python train.py --model="text-conditioned image flow-matching model" --dataset="regions of photos with short descriptions (Visual Genome)" --train_examples=101725 --image_size=48 --horizontal_flip=true --conditioning="text" --arch="unet" --objective="flow_matching" --cond_dim=256 --tokenizer="word" --vocab_size=6471 --text_encoder_width=192 --text_encoder_layers=6 --text_encoder_norm="layernorm" --text_encoder_norm_position="pre" --text_encoder_activation="quick_gelu" --text_encoder_mlp_ratio=3 --text_encoder_head_dim=32 --text_encoder_fused_qkv=false --text_encoder_bias="none" --text_encoder_qk_norm=false --text_encoder_parallel_block=true --text_encoder_dropout=0.05 --text_encoder_inner_norm=false --text_encoder_positions="rope" --cond_dropout=0.1 --logit_normal_time=true --norm="groupnorm" --activation="silu" --weight_standardization=true --channel_attention="se" --pixel_unshuffle=2 --widths=[96, 192, 192] --blocks_per_level=2 --scale_shift_norm=false --attention=true --upsampling="nearest_conv" --init="torch_default" --residual_init="none" --optimizer="muon" --muon_scale="match_rms_adamw" --lr=0.0018 --momentum=0.9 --nesterov=true --orthogonalizer="newton_schulz_5" --adamw_lr_other_params=0.0012 --grad_clip=5.0 --steps=6100 --batch_size=256 --epochs=15.4 --lr_schedule="wsd" --decay_fraction=0.2 --final_lr_fraction=0.01 --warmup_steps=300 --weight_decay=0.4 --adamw_weight_decay_other_params=0.05
Rows from block 3 of the text encoder of a small text-conditioned image flow-matching model, named by matrix and row number. Rows with one number belong to one neuron. Each number is 50 + 10 x the weight over its row's rms, rounded and kept within 0 to 99. All counts start at 0. After the name is the row's rms in percent of the matrix's.
After each neuron's rows are labels from the 100 texts, of 14848, where the neuron reaches its highest value: "fires on" is the input token at the peak. Only what is clearly more common there than usual is listed. The data: regions of photos with short descriptions (Visual Genome). In brackets: how many of the 100, against the usual share in percent.
# fc1: MLP up (text_encoder.blocks.3.mlp.fc1.weight, 576x192), inputs 128-191
# fc2: MLP down (text_encoder.blocks.3.mlp.fc2.weight, 192x576, transposed), outputs 128-191

fc1.234 078:30 48 30 58 69 37 54 44 59 69 61 51 39 41 67 45 50 47 36 57 63 49 64 54 45 38 64 36 46 56 52 50 55 42 42 59 43 48 60 51 35 57 42 30 50 52 47 58 50 45 45 52 36 52 59 50 61 54 44 50 40 35 54 44
fc2.234 074:73 52 69 45 38 72 54 50 43 31 47 55 53 52 36 57 49 46 56 43 43 52 32 54 41 46 41 67 62 40 51 47 35 60 55 57 64 49 40 42 55 43 50 66 34 52 52 32 56 57 57 33 58 50 46 54 43 52 47 51 64 63 50 56
fires on: "pot" (38 vs 0); "basket" (29 vs 0); "leather" (16 vs 0); "blender" (8 vs 0)

fc1.446 097:45 44 71 76 57 50 46 34 43 31 40 42 41 43 47 51 42 49 55 59 51 34 62 34 65 55 50 58 53 70 50 58 61 29 52 40 55 43 63 40 38 53 46 49 63 56 50 57 40 32 62 67 70 50 49 36 37 56 56 52 53 71 60 41
fc2.446 087:66 62 21 38 50 49 58 65 50 56 62 58 66 53 44 51 57 46 54 28 48 62 51 48 42 47 61 40 50 36 60 47 34 68 52 63 49 52 45 49 58 62 52 43 46 48 50 43 59 81 41 49 38 56 50 51 56 43 48 48 52 45 39 61
fires on: "next" (47 vs 0.1); "up" (24 vs 0.1); "by" (24 vs 0.1)

fc1.224 072:55 42 70 40 67 52 41 69 43 43 73 54 50 39 55 65 60 49 40 52 32 40 45 27 53 55 67 65 50 38 54 67 43 42 57 48 58 43 58 29 51 38 43 47 60 62 41 53 35 41 68 23 58 41 50 46 60 52 54 55 48 55 47 78
fc2.224 064:46 64 37 56 28 58 56 29 56 53 36 51 56 60 55 52 39 48 60 47 70 37 61 60 48 49 36 56 51 74 38 32 54 44 42 48 48 56 47 65 48 59 57 56 32 33 53 40 65 57 36 61 35 57 47 70 61 46 34 49 48 45 48 36
fires on: "in" (68 vs 1.7); "very" (9 vs 0)

fc1.57 161:45 45 60 60 56 32 49 45 53 39 52 41 74 46 46 58 52 27 64 33 42 52 34 57 47 52 56 35 52 43 54 52 53 46 46 40 43 58 56 35 54 55 47 30 49 40 64 63 70 37 44 44 58 50 54 63 63 55 38 63 49 38 42 58
fc2.57 193:35 60 34 61 54 28 64 42 31 50 57 33 46 60 31 48 44 57 50 33 45 50 52 47 31 45 48 41 58 48 68 36 73 55 57 55 55 55 41 61 44 52 53 41 54 55 57 57 49 34 42 39 53 56 50 58 52 62 62 58 56 52 67 54
fires on: "<end>" (100 vs 13.8)

fc1.228 050:53 60 61 43 35 46 45 55 44 70 59 45 50 45 34 56 61 41 27 59 58 34 37 38 46 50 66 52 63 54 63 60 51 31 39 60 58 51 55 51 56 63 42 42 38 46 47 50 45 36 48 54 41 44 38 61 42 66 65 59 55 63 45 55
fc2.228 044:35 44 37 50 66 66 59 34 60 35 57 48 41 50 59 39 47 71 69 38 58 64 60 58 52 51 30 48 33 53 42 40 46 66 48 39 36 63 46 53 33 45 44 51 54 66 49 59 50 66 51 52 48 54 58 43 54 35 48 37 43 43 70 55
fires on: "<end>" (74 vs 13.8); "front" (12 vs 0.2)

fc1.572 067:51 45 45 33 58 45 39 54 37 41 44 55 69 59 63 63 40 37 62 53 51 27 33 56 54 42 65 65 46 36 65 61 53 51 66 44 52 64 38 53 46 52 45 43 62 45 49 51 46 65 49 31 53 50 49 53 66 44 42 51 47 50 37 31
fc2.572 064:50 46 55 59 42 41 63 41 65 55 56 55 37 44 40 41 46 55 40 47 43 65 66 42 51 56 45 33 53 57 30 48 54 60 33 55 31 41 57 47 45 57 56 61 36 53 53 58 53 36 50 72 43 40 49 40 42 61 53 47 56 48 66 66
fires on: "up" (62 vs 0.1); "next" (23 vs 0.1); "like" (8 vs 0)

fc1.176 098:59 61 67 58 67 44 50 36 39 55 38 48 70 55 37 62 36 44 53 56 66 64 53 49 64 43 49 52 40 35 35 46 58 46 47 36 54 47 43 39 37 45 43 54 57 46 47 50 35 45 36 59 58 60 49 50 57 42 44 54 45 36 41 49
fc2.176 086:46 40 44 31 36 47 48 52 60 55 64 53 37 49 73 41 58 45 45 35 32 44 43 39 27 56 56 52 46 61 58 56 38 58 56 53 45 53 64 69 55 55 61 48 45 53 63 52 67 53 62 35 42 48 46 45 49 62 57 58 65 67 70 48
fires on: "in" (69 vs 1.7)

fc1.494 141:47 63 46 56 56 31 50 57 51 40 45 47 59 24 44 55 48 39 66 44 46 44 44 22 51 53 48 24 62 54 53 37 70 60 60 33 45 47 36 31 49 28 58 53 53 49 56 56 60 53 49 34 48 45 48 49 57 48 52 57 63 69 61 47
fc2.494 151:42 43 53 29 40 46 38 66 50 61 64 44 38 57 61 57 52 58 55 48 48 59 53 60 56 38 67 58 56 36 37 66 39 38 54 57 55 40 58 55 51 65 51 38 55 50 49 46 59 45 49 52 54 61 32 49 44 62 66 54 41 40 41 40
fires on: "a" (72 vs 5.8); "this" (24 vs 0.4)

fc1.217 125:51 41 26 35 47 56 40 41 28 47 53 47 61 66 50 77 42 51 59 49 38 39 44 56 57 55 41 38 61 45 41 59 38 49 49 56 57 51 27 47 56 61 55 57 64 48 65 60 48 28 43 29 59 66 50 51 70 47 40 54 67 40 47 63
fc2.217 122:49 57 45 60 42 44 54 47 61 55 48 48 37 40 61 28 58 47 55 50 58 49 53 45 42 59 54 60 60 50 44 34 60 48 47 47 42 58 60 54 35 47 28 46 59 60 44 48 54 61 50 60 42 44 63 57 42 56 84 54 23 53 57 42
fires on: "<end>" (60 vs 13.8)

fc1.541 139:56 44 34 50 51 36 53 41 36 53 36 58 55 48 43 51 55 51 78 54 53 37 55 46 35 46 47 31 52 44 56 49 57 51 51 74 62 48 33 44 55 51 29 52 42 47 42 46 48 49 51 56 40 37 60 67 52 55 64 48 55 77 53 51
fc2.541 166:49 31 37 49 49 50 42 54 58 48 71 44 41 48 53 49 48 62 56 32 27 55 57 38 54 47 50 65 54 72 39 59 55 65 41 43 54 61 61 58 65 57 67 53 50 39 68 68 59 42 44 52 50 50 45 36 47 61 53 38 46 45 54 60
fires on: "on" (63 vs 3.1); "colored" (8 vs 0.1)

fc1.514 123:57 34 52 53 47 33 43 43 51 49 48 36 64 43 59 63 53 53 71 51 57 46 51 49 48 71 53 56 38 42 62 52 50 38 57 69 67 43 45 49 38 52 33 53 51 53 55 54 54 37 42 49 41 51 26 62 67 73 50 64 50 64 62 31
fc2.514 124:32 59 38 51 57 60 44 56 51 45 70 56 37 55 52 44 54 63 47 52 43 39 53 70 58 32 64 62 51 42 45 33 54 56 42 48 53 46 50 41 75 63 53 61 49 36 62 59 70 49 62 54 68 48 59 43 25 45 57 44 50 52 56 49
fires on: "on" (95 vs 3.1)

fc1.263 140:56 61 60 60 66 68 38 54 46 38 68 42 46 61 37 45 58 44 49 52 46 40 57 55 54 57 52 28 67 51 56 56 39 58 36 49 45 54 75 34 59 56 36 40 50 40 54 40 53 35 55 62 59 32 46 52 39 43 82 53 48 49 60 43
fc2.263 145:47 34 36 44 39 33 49 42 58 58 40 54 66 43 58 48 43 71 38 40 54 55 41 50 54 53 51 71 56 54 49 50 61 46 57 46 46 62 29 51 39 54 51 56 60 76 53 62 55 60 50 45 33 55 50 49 58 48 22 53 49 39 31 60
fires on: "a" (83 vs 5.8); "holding" (15 vs 0.2)

fc1.186 053:72 50 57 49 37 51 51 56 42 47 54 50 67 70 51 30 50 63 35 37 58 60 48 46 43 43 63 54 47 54 47 45 55 58 46 35 62 37 57 49 60 46 46 54 52 45 71 65 55 55 55 47 44 41 47 36 44 64 47 52 45 57 48 37
fc2.186 052:25 55 40 48 65 52 44 37 58 46 38 45 44 35 48 71 55 40 60 63 44 48 54 43 52 45 51 35 56 47 58 41 51 37 50 57 47 60 39 65 37 41 57 44 49 44 34 53 44 45 42 64 53 57 49 54 65 49 53 40 42 48 69 59
fires on: "colored" (45 vs 0.1); "an" (16 vs 0.3); "a" (15 vs 5.8)

fc1.126 090:56 32 52 47 35 50 59 61 37 39 56 51 51 51 46 55 43 34 46 61 44 37 60 55 38 46 41 51 53 58 56 35 43 46 49 53 50 59 59 54 43 46 24 58 56 54 36 47 54 50 53 60 48 45 51 42 51 63 55 53 37 56 53 49
fc2.126 080:55 60 27 63 73 44 44 54 61 54 44 50 47 50 56 45 67 56 57 40 49 56 51 54 67 46 55 40 40 44 52 52 64 52 46 57 48 47 55 56 53 54 79 40 37 40 50 46 43 56 55 52 62 52 49 60 42 34 41 37 46 64 51 47
fires on: "in" (48 vs 1.7); "around" (22 vs 0.1); "front" (10 vs 0.2)

fc1.31 124:36 41 48 51 51 46 37 53 49 39 46 62 56 58 39 56 56 63 51 70 70 62 53 51 57 46 46 45 60 53 46 48 57 55 52 40 76 50 41 30 46 49 54 60 50 33 45 59 52 67 48 56 59 45 59 54 53 50 40 26 41 58 46 47
fc2.31 128:56 62 55 48 59 58 58 54 55 55 61 25 37 60 68 41 52 52 38 32 24 43 51 37 47 37 56 43 60 56 62 59 60 50 38 63 30 45 55 72 55 42 37 37 43 61 56 51 47 28 52 52 48 45 46 52 41 52 58 57 60 42 63 50
fires on: "on" (32 vs 3.1)

fc1.156 106:66 44 57 74 52 64 50 57 34 39 66 54 64 55 47 60 73 36 46 50 38 48 57 44 53 46 56 61 61 44 49 49 41 42 55 50 59 39 61 46 62 42 44 57 53 51 47 63 30 49 39 49 57 44 61 48 46 44 68 52 52 41 15 54
fc2.156 105:43 49 36 27 43 31 42 50 58 56 43 39 38 41 49 40 39 67 56 55 61 45 51 54 46 52 49 39 47 68 54 58 48 62 40 57 46 64 49 47 43 58 51 42 47 58 60 40 67 58 64 43 37 56 50 53 64 65 40 53 46 69 83 44
fires on: "in" (95 vs 1.7)

fc1.438 082:43 61 38 45 59 53 33 54 25 45 58 56 41 57 47 54 31 56 62 41 64 56 55 55 59 49 48 55 41 53 54 42 40 53 45 32 43 47 52 54 38 40 46 63 40 56 62 45 56 49 62 52 44 30 50 46 39 68 52 60 43 57 53 55
fc2.438 078:59 57 54 48 43 48 55 51 85 35 54 37 52 45 60 35 67 40 38 58 49 38 47 34 44 57 52 61 64 50 49 57 68 50 48 56 57 50 40 49 52 55 64 33 48 50 34 58 49 54 35 51 55 59 52 42 64 36 46 42 66 60 43 35
fires on: "right" (43 vs 0.1); "empty" (10 vs 0); "gloves" (8 vs 0); "top" (8 vs 0.2)

fc1.22 101:49 51 52 41 45 54 32 52 40 38 20 67 49 57 38 57 52 54 70 42 53 66 39 40 50 47 53 68 43 54 40 48 62 47 58 50 45 58 58 68 39 44 46 40 80 25 38 50 35 64 49 52 50 51 36 59 38 49 55 61 69 49 52 41
fc2.22 080:51 50 49 53 57 40 65 59 60 62 64 38 44 64 57 47 49 52 35 58 49 32 68 61 47 42 51 36 58 47 67 59 45 63 47 49 59 52 54 25 61 54 46 57 18 75 59 58 48 33 58 53 52 39 57 31 70 45 55 40 39 58 51 70
fires on: "up" (75 vs 0.1); "in" (21 vs 1.7)

fc1.269 084:51 56 37 48 69 48 60 47 51 65 44 65 55 54 42 43 47 48 52 60 66 35 53 33 48 55 53 62 51 53 34 47 82 47 68 41 45 56 57 57 48 61 43 49 40 49 61 60 39 31 56 56 37 46 58 57 71 38 44 33 36 56 43 44
fc2.269 086:54 35 61 46 21 50 44 53 42 36 67 55 38 40 45 49 43 49 45 49 39 61 65 53 57 40 38 46 53 49 45 48 23 46 36 41 46 47 65 48 57 38 56 48 70 54 40 31 60 50 38 52 60 41 47 63 31 59 44 66 66 53 54 63
fires on: "for" (16 vs 0.1); "curved" (11 vs 0)

fc1.63 096:49 55 43 49 57 59 57 53 41 30 49 64 58 44 33 54 52 52 66 44 57 61 56 34 44 52 37 48 37 52 53 48 68 66 48 60 64 60 56 41 39 50 37 67 62 60 61 44 58 50 56 56 51 40 47 43 33 34 49 38 53 45 45 39
fc2.63 092:58 45 51 52 48 29 46 58 65 64 44 44 43 47 64 55 43 39 33 47 37 46 41 63 60 48 62 67 60 51 37 54 38 42 54 44 37 36 45 46 50 51 62 34 41 34 46 62 47 35 46 43 47 58 55 50 77 59 38 63 46 50 53 57
fires on: "next" (81 vs 0.1)

fc1.257 106:33 51 29 41 47 22 54 44 50 46 65 44 36 41 56 62 37 54 57 69 68 62 55 38 47 35 42 52 48 63 56 42 57 52 38 52 51 40 51 27 43 48 59 56 67 45 52 63 55 62 53 67 32 51 59 37 53 42 64 54 35 65 50 38
fc2.257 104:74 51 67 57 54 75 51 49 55 57 37 60 55 57 50 34 54 43 50 32 45 44 51 69 51 64 58 57 58 39 43 54 44 45 58 37 37 64 53 55 47 52 43 49 32 52 50 38 46 33 57 32 61 40 51 62 45 53 50 45 73 40 40 61
fires on: "large" (16 vs 0.3); "very" (9 vs 0); "colored" (7 vs 0.1)

fc1.492 086:40 49 49 54 49 59 49 52 56 57 42 42 29 48 68 82 46 58 43 53 66 69 42 56 59 39 52 54 35 52 42 35 55 50 46 45 49 43 47 57 60 39 56 44 60 43 56 52 41 46 48 40 45 49 56 43 49 52 40 55 38 41 62 38
fc2.492 081:55 52 45 44 46 35 46 47 40 37 52 59 61 32 40 23 51 42 64 52 40 40 52 37 44 53 41 59 47 33 63 62 50 55 55 33 47 61 52 44 43 66 54 54 60 54 36 44 56 55 43 53 47 62 58 57 42 38 61 56 51 58 49 65
fires on: "in" (82 vs 1.7); "large" (14 vs 0.3)

fc1.516 146:42 53 35 54 48 43 48 44 35 62 59 56 53 49 66 50 52 51 65 61 61 39 41 43 51 72 48 39 65 38 54 47 43 74 59 46 45 46 60 43 72 70 66 36 66 47 46 54 61 40 63 41 50 43 46 62 38 61 46 45 62 73 55 28
fc2.516 156:39 44 41 65 39 62 56 67 57 50 46 55 46 49 65 68 50 54 27 47 44 56 73 57 66 41 33 30 37 54 42 49 50 58 32 58 50 55 54 62 35 49 56 55 56 58 55 52 44 39 45 50 39 50 57 58 47 43 50 53 49 35 47 73
fires on: "next" (26 vs 0.1); "by" (9 vs 0.1)

fc1.458 067:58 42 46 49 48 64 71 55 64 49 37 48 47 64 52 44 36 53 52 55 64 63 31 38 36 57 58 52 37 52 41 49 32 42 49 54 53 36 51 41 56 40 59 56 60 32 61 56 55 28 65 59 55 39 57 49 45 64 48 46 46 37 40 53
fc2.458 061:32 53 52 51 59 45 32 47 37 53 66 47 54 30 56 77 66 59 47 34 40 31 58 62 56 42 49 51 64 43 63 50 60 65 40 46 52 73 50 57 48 58 47 41 34 64 47 54 50 62 44 55 38 58 50 55 52 49 57 49 48 60 56 52
fires on: "colored" (22 vs 0.1); "plastic" (19 vs 0.1); "front" (13 vs 0.2); "an" (10 vs 0.3)

fc1.52 158:44 45 41 60 36 38 59 42 50 60 54 46 42 50 42 57 60 51 46 48 53 57 31 45 39 53 47 54 44 63 47 47 61 59 52 43 54 41 39 59 49 47 38 25 62 37 64 52 33 53 34 34 72 63 42 51 50 49 48 54 42 58 50 54
fc2.52 152:58 54 65 50 50 57 43 52 45 35 33 54 56 52 52 30 43 66 51 44 50 34 56 64 53 58 42 45 68 46 57 39 53 51 52 64 47 48 46 39 63 48 70 66 42 57 48 61 45 48 65 59 47 48 52 54 46 55 47 58 50 49 52 57
fires on: "on" (47 vs 3.1); "small" (32 vs 0.2); "the" (10 vs 4.9)

fc1.418 118:39 48 35 70 55 70 34 38 30 45 42 55 54 43 59 41 44 38 52 49 48 65 58 47 60 55 46 56 42 57 63 45 68 42 49 35 38 33 48 58 55 24 45 37 78 62 49 43 48 61 43 45 74 57 50 51 56 43 57 50 45 38 56 69
fc2.418 112:65 59 67 37 36 40 46 51 59 58 55 63 33 58 34 69 54 57 62 55 57 33 37 60 39 51 48 34 53 43 49 50 41 59 41 55 54 61 67 45 50 57 60 66 29 57 46 59 58 43 33 56 41 39 34 50 42 60 56 59 58 57 30 33
fires on: "right" (31 vs 0.1); "top" (30 vs 0.2); "next" (19 vs 0.1); "has" (17 vs 0.3)

fc1.525 145:44 50 41 34 48 50 56 36 59 61 55 55 51 44 65 51 46 48 51 68 38 40 41 64 50 54 39 43 39 57 52 43 57 55 66 42 55 46 50 54 57 60 49 35 74 60 60 61 29 47 58 41 28 37 60 51 29 70 55 54 40 61 41 57
fc2.525 155:32 45 41 74 45 55 46 41 35 64 64 48 45 49 37 60 53 46 52 39 70 42 52 29 48 36 44 36 50 54 55 54 62 41 30 66 46 41 63 44 41 50 65 51 38 40 44 44 52 33 44 50 52 56 40 43 65 41 60 51 71 55 45 43
fires on: "right" (14 vs 0.1)

fc1.133 063:44 55 74 49 53 43 41 40 43 55 13 49 57 58 52 69 59 48 51 32 50 51 69 50 51 61 53 61 55 35 45 52 65 36 69 50 68 21 53 28 45 62 49 49 47 49 53 51 44 47 58 46 54 49 55 35 50 57 51 53 64 43 49 36
fc2.133 059:61 50 32 54 45 50 56 62 56 45 73 60 27 37 45 28 39 45 59 68 54 58 46 42 54 36 50 28 48 65 48 45 41 60 39 36 37 68 48 60 46 39 52 40 58 60 51 55 50 42 39 55 41 52 44 57 59 52 45 47 32 62 72 62
fires on: "right" (65 vs 0.1); "has" (22 vs 0.3); "around" (7 vs 0.1)

fc1.570 082:58 60 66 62 42 40 51 51 57 30 27 41 49 58 67 40 46 55 70 56 43 48 42 31 74 60 52 57 47 52 43 69 46 43 60 41 57 51 66 29 62 56 55 62 72 37 44 64 55 61 47 18 41 58 54 37 46 39 67 46 78 36 62 56
fc2.570 072:39 36 31 36 38 61 49 53 47 62 55 56 57 54 35 52 43 51 38 51 52 51 62 61 35 44 46 40 50 30 48 33 55 56 38 68 51 50 41 74 40 34 42 44 34 57 59 53 48 38 51 77 51 57 58 58 55 46 37 58 16 58 40 46
fires on: "up" (38 vs 0.1); "wearing" (31 vs 0.6); "large" (26 vs 0.3)

fc1.81 077:57 41 47 60 47 61 44 43 53 42 46 52 63 55 31 41 47 42 51 61 36 50 57 50 73 61 54 54 65 41 52 39 46 39 44 47 55 41 38 29 42 38 53 61 53 56 44 54 41 52 62 40 59 45 48 59 46 58 34 52 60 59 66 46
fc2.81 074:55 73 51 49 46 41 47 60 55 61 58 43 51 37 55 58 53 54 43 34 50 53 62 44 30 46 45 44 44 68 41 67 61 60 43 56 37 51 72 58 47 74 52 44 43 43 49 38 55 43 41 56 40 51 51 37 55 63 55 50 41 54 46 48
fires on: "right" (27 vs 0.1); "up" (15 vs 0.1); "wearing" (11 vs 0.6); "little" (10 vs 0)

fc1.238 064:47 40 51 35 41 55 62 70 55 78 68 53 48 59 60 40 54 36 56 39 33 59 60 54 53 46 65 38 59 43 53 70 43 58 45 55 55 69 51 55 48 28 47 47 46 57 42 28 62 43 56 53 39 56 60 48 53 64 45 34 48 38 49 50
fc2.238 060:55 59 52 60 61 42 54 38 43 24 38 52 39 50 54 57 42 69 43 64 58 34 45 43 55 53 37 65 43 59 46 34 54 41 51 56 39 36 42 42 47 63 48 52 45 40 48 63 42 55 40 40 66 41 47 58 51 33 60 53 59 61 49 52
fires on: "<end>" (89 vs 13.8); "white" (8 vs 1.6)

fc1.14 092:49 58 33 59 71 41 60 62 40 59 49 52 59 59 47 52 49 45 55 59 61 30 39 56 47 44 48 43 62 56 57 55 66 52 55 47 41 55 46 50 55 38 44 58 42 62 58 51 62 54 48 30 39 51 45 38 48 53 50 42 50 45 43 50
fc2.14 080:51 48 59 47 33 50 35 30 57 46 52 42 43 48 52 47 41 47 40 47 41 63 65 48 50 63 53 61 41 41 33 39 42 50 52 45 62 50 61 47 43 61 62 41 67 44 41 54 39 41 43 68 63 52 57 53 51 53 47 44 53 52 52 53
fires on: "a" (96 vs 5.8)

fc1.362 084:53 51 59 51 56 48 43 48 53 56 24 46 45 69 48 60 61 33 54 64 68 43 48 61 62 67 65 51 52 39 58 49 41 61 34 44 49 51 48 62 27 68 37 59 53 49 60 50 50 46 45 53 45 43 42 56 39 42 47 57 57 41 40 55
fc2.362 081:48 37 40 57 37 62 44 44 58 59 67 59 47 34 54 51 44 70 43 47 45 60 43 43 30 36 31 57 44 51 39 58 55 45 62 63 48 47 34 34 69 38 50 43 53 53 40 58 62 54 40 39 58 52 51 51 61 50 62 38 50 53 45 51
fires on: "<end>" (100 vs 13.8)

fc1.425 083:38 46 47 47 45 48 59 28 56 52 28 53 47 59 37 49 40 68 51 36 66 53 60 36 43 62 52 54 37 60 33 51 27 43 45 61 37 57 67 47 47 68 51 50 42 35 38 55 56 49 59 49 51 56 45 47 44 38 52 42 61 43 57 51
fc2.425 071:60 39 34 57 53 47 34 55 44 45 69 54 50 35 45 47 64 40 52 50 41 51 40 65 55 32 36 51 73 35 63 40 72 50 39 36 52 43 41 53 56 50 52 52 60 71 53 58 37 47 43 55 63 51 50 51 59 55 34 47 35 57 44 54
fires on: "for" (92 vs 0.1); "on" (8 vs 3.1)

fc1.112 076:44 55 60 40 56 61 37 42 33 47 56 56 62 56 51 50 36 51 44 49 72 52 50 39 48 71 52 54 43 49 30 39 31 63 41 49 48 53 46 44 40 44 43 37 36 54 68 46 54 49 53 67 62 37 41 71 39 37 44 48 74 62 63 60
fc2.112 076:69 38 41 46 40 24 63 58 63 44 42 52 52 51 37 41 63 69 52 53 36 60 57 52 48 33 41 43 58 47 58 63 61 38 45 52 42 39 51 38 57 50 50 58 73 51 37 56 34 49 44 37 39 64 51 33 63 57 60 55 43 46 49 38
fires on: "side" (60 vs 0.2); "to" (10 vs 0.3); "flat" (9 vs 0)

fc1.246 157:53 52 59 62 32 37 60 44 45 45 22 52 54 49 43 75 50 50 52 51 37 24 47 64 71 49 50 43 46 57 53 44 42 69 47 61 73 38 42 64 54 26 56 55 54 38 56 54 46 34 48 50 60 51 45 46 41 70 44 55 67 68 43 55
fc2.246 159:40 44 47 50 46 58 58 39 63 42 68 65 60 50 38 47 63 58 56 37 58 54 55 52 44 56 54 51 52 52 46 53 27 34 36 45 41 52 57 69 56 53 44 41 62 72 67 69 46 57 62 48 80 60 40 59 44 39 66 65 57 46 53 45
fires on: "in" (43 vs 1.7); "are" (35 vs 0.4)

fc1.440 054:49 53 54 37 68 59 33 40 55 42 39 50 35 34 37 47 48 63 63 52 53 56 38 48 60 64 52 46 46 41 51 47 54 48 49 59 54 47 49 66 28 42 49 36 47 62 47 54 57 53 58 43 48 60 42 51 53 48 58 41 57 46 54 37
fc2.440 048:47 54 45 48 45 51 58 59 37 55 66 60 47 57 56 57 61 31 42 42 50 39 56 48 41 33 45 60 49 55 50 58 47 55 54 47 50 48 52 34 60 51 55 56 37 48 59 49 46 49 45 67 44 45 61 51 56 56 41 69 58 55 56 52
fires on: "colored" (35 vs 0.1); "wearing" (30 vs 0.6); "his" (23 vs 0.1)

fc1.455 137:66 45 48 31 45 55 34 53 45 58 43 52 42 56 53 59 60 48 69 48 47 46 47 52 59 70 57 57 47 29 57 50 43 59 71 42 73 28 59 33 43 55 44 50 48 66 68 41 42 46 24 35 52 45 47 52 35 56 43 38 57 56 56 63
fc2.455 131:46 56 40 59 44 59 74 42 46 52 58 40 57 50 51 53 36 49 39 55 51 46 32 64 51 20 44 36 59 73 44 49 52 56 47 62 52 55 41 54 63 48 59 57 59 33 50 48 71 57 62 68 62 57 60 57 42 44 50 75 44 34 37 30
fires on: "large" (65 vs 0.3); "with" (33 vs 1)

fc1.106 132:40 42 34 47 37 54 52 42 56 44 45 46 52 46 56 53 52 49 38 46 51 52 43 57 47 54 65 35 35 59 55 57 46 40 41 69 44 44 56 46 31 28 44 50 65 62 57 57 38 49 56 50 48 56 62 59 43 42 47 36 69 78 47 33
fc2.106 148:56 62 60 54 44 50 58 57 56 55 49 52 43 37 29 65 56 65 61 62 59 46 52 62 48 50 34 43 38 45 25 48 44 55 51 38 40 41 45 47 78 65 46 53 47 57 65 49 49 55 51 48 73 48 43 39 51 53 53 76 58 37 39 61
fires on: "in" (75 vs 1.7)

fc1.324 115:58 74 65 49 49 54 49 69 48 50 62 46 54 53 64 35 62 32 54 39 34 42 53 56 46 76 55 63 63 46 48 49 34 53 43 46 43 49 65 50 48 49 40 42 54 45 59 53 47 61 61 69 45 50 45 40 47 38 56 49 44 59 41 45
fc2.324 130:44 40 44 68 46 34 55 45 58 46 42 59 59 44 49 64 33 71 48 58 62 53 58 51 52 29 52 57 46 47 59 49 62 48 54 58 43 53 37 36 35 33 60 55 47 56 64 54 48 32 37 37 46 46 52 59 70 66 51 46 59 36 59 55
fires on: "next" (51 vs 0.1); "wearing" (42 vs 0.6)

fc1.64 069:68 54 58 59 55 43 54 45 59 54 34 47 62 67 57 26 55 48 44 62 52 43 55 64 29 41 57 58 50 38 57 32 75 46 35 58 48 34 51 38 45 51 36 59 47 51 48 65 64 58 50 65 49 51 65 63 52 51 29 65 48 52 38 35
fc2.64 067:41 53 36 49 51 61 53 68 44 38 68 49 48 35 51 68 47 39 55 53 47 63 42 37 64 46 52 28 42 62 42 53 24 42 60 35 51 55 53 47 60 49 71 38 63 33 47 27 38 46 52 52 47 52 26 35 55 45 67 33 49 65 62 62
fires on: "large" (49 vs 0.3); "some" (42 vs 0)

fc1.392 083:33 37 45 52 45 36 46 27 61 52 46 53 58 49 43 55 51 48 53 57 76 41 54 53 45 52 40 50 58 44 52 50 35 45 29 61 57 65 38 37 49 38 60 62 32 41 41 48 72 47 36 57 45 46 35 53 51 43 53 64 46 61 59 53
fc2.392 077:63 50 50 44 49 56 50 67 38 37 49 52 30 45 51 36 50 53 46 51 40 46 49 52 54 47 61 58 43 64 47 53 56 63 53 30 42 39 64 53 54 68 36 43 62 56 60 65 33 45 66 54 61 48 66 48 53 56 43 31 57 53 46 48
fires on: "up" (21 vs 0.1); "in" (20 vs 1.7); "between" (18 vs 0); "to" (12 vs 0.3)

fc1.546 071:46 52 51 64 68 55 63 43 53 52 55 39 52 59 39 50 55 67 50 61 64 65 47 63 46 47 36 47 49 56 44 55 29 39 44 36 39 51 50 36 59 52 52 36 57 53 46 58 47 44 62 45 64 58 46 47 54 48 46 24 67 34 61 52
fc2.546 061:70 51 47 31 30 46 33 59 40 59 56 51 58 43 57 49 43 43 50 39 35 30 56 38 59 52 55 51 45 47 58 44 68 55 55 57 57 47 55 56 45 51 49 56 46 47 52 40 52 57 39 46 44 42 50 54 54 48 61 72 39 60 33 51
fires on: "side" (48 vs 0.2); "photo" (33 vs 0); "to" (12 vs 0.3)

fc1.291 074:46 33 37 32 52 47 50 26 46 47 46 59 60 56 64 49 43 55 48 50 48 39 43 56 60 47 42 50 58 43 53 45 46 66 59 46 47 33 59 35 46 48 63 39 45 40 53 61 72 45 63 41 38 55 49 54 40 59 33 65 26 41 44 44
fc2.291 071:55 60 56 75 53 52 52 72 55 47 52 49 55 46 40 49 67 43 54 28 60 66 58 43 42 48 50 34 42 49 46 54 65 40 40 41 50 75 39 58 59 55 37 50 55 54 55 38 30 56 38 56 62 41 36 55 54 62 70 36 60 60 66 55
fires on: "on" (95 vs 3.1)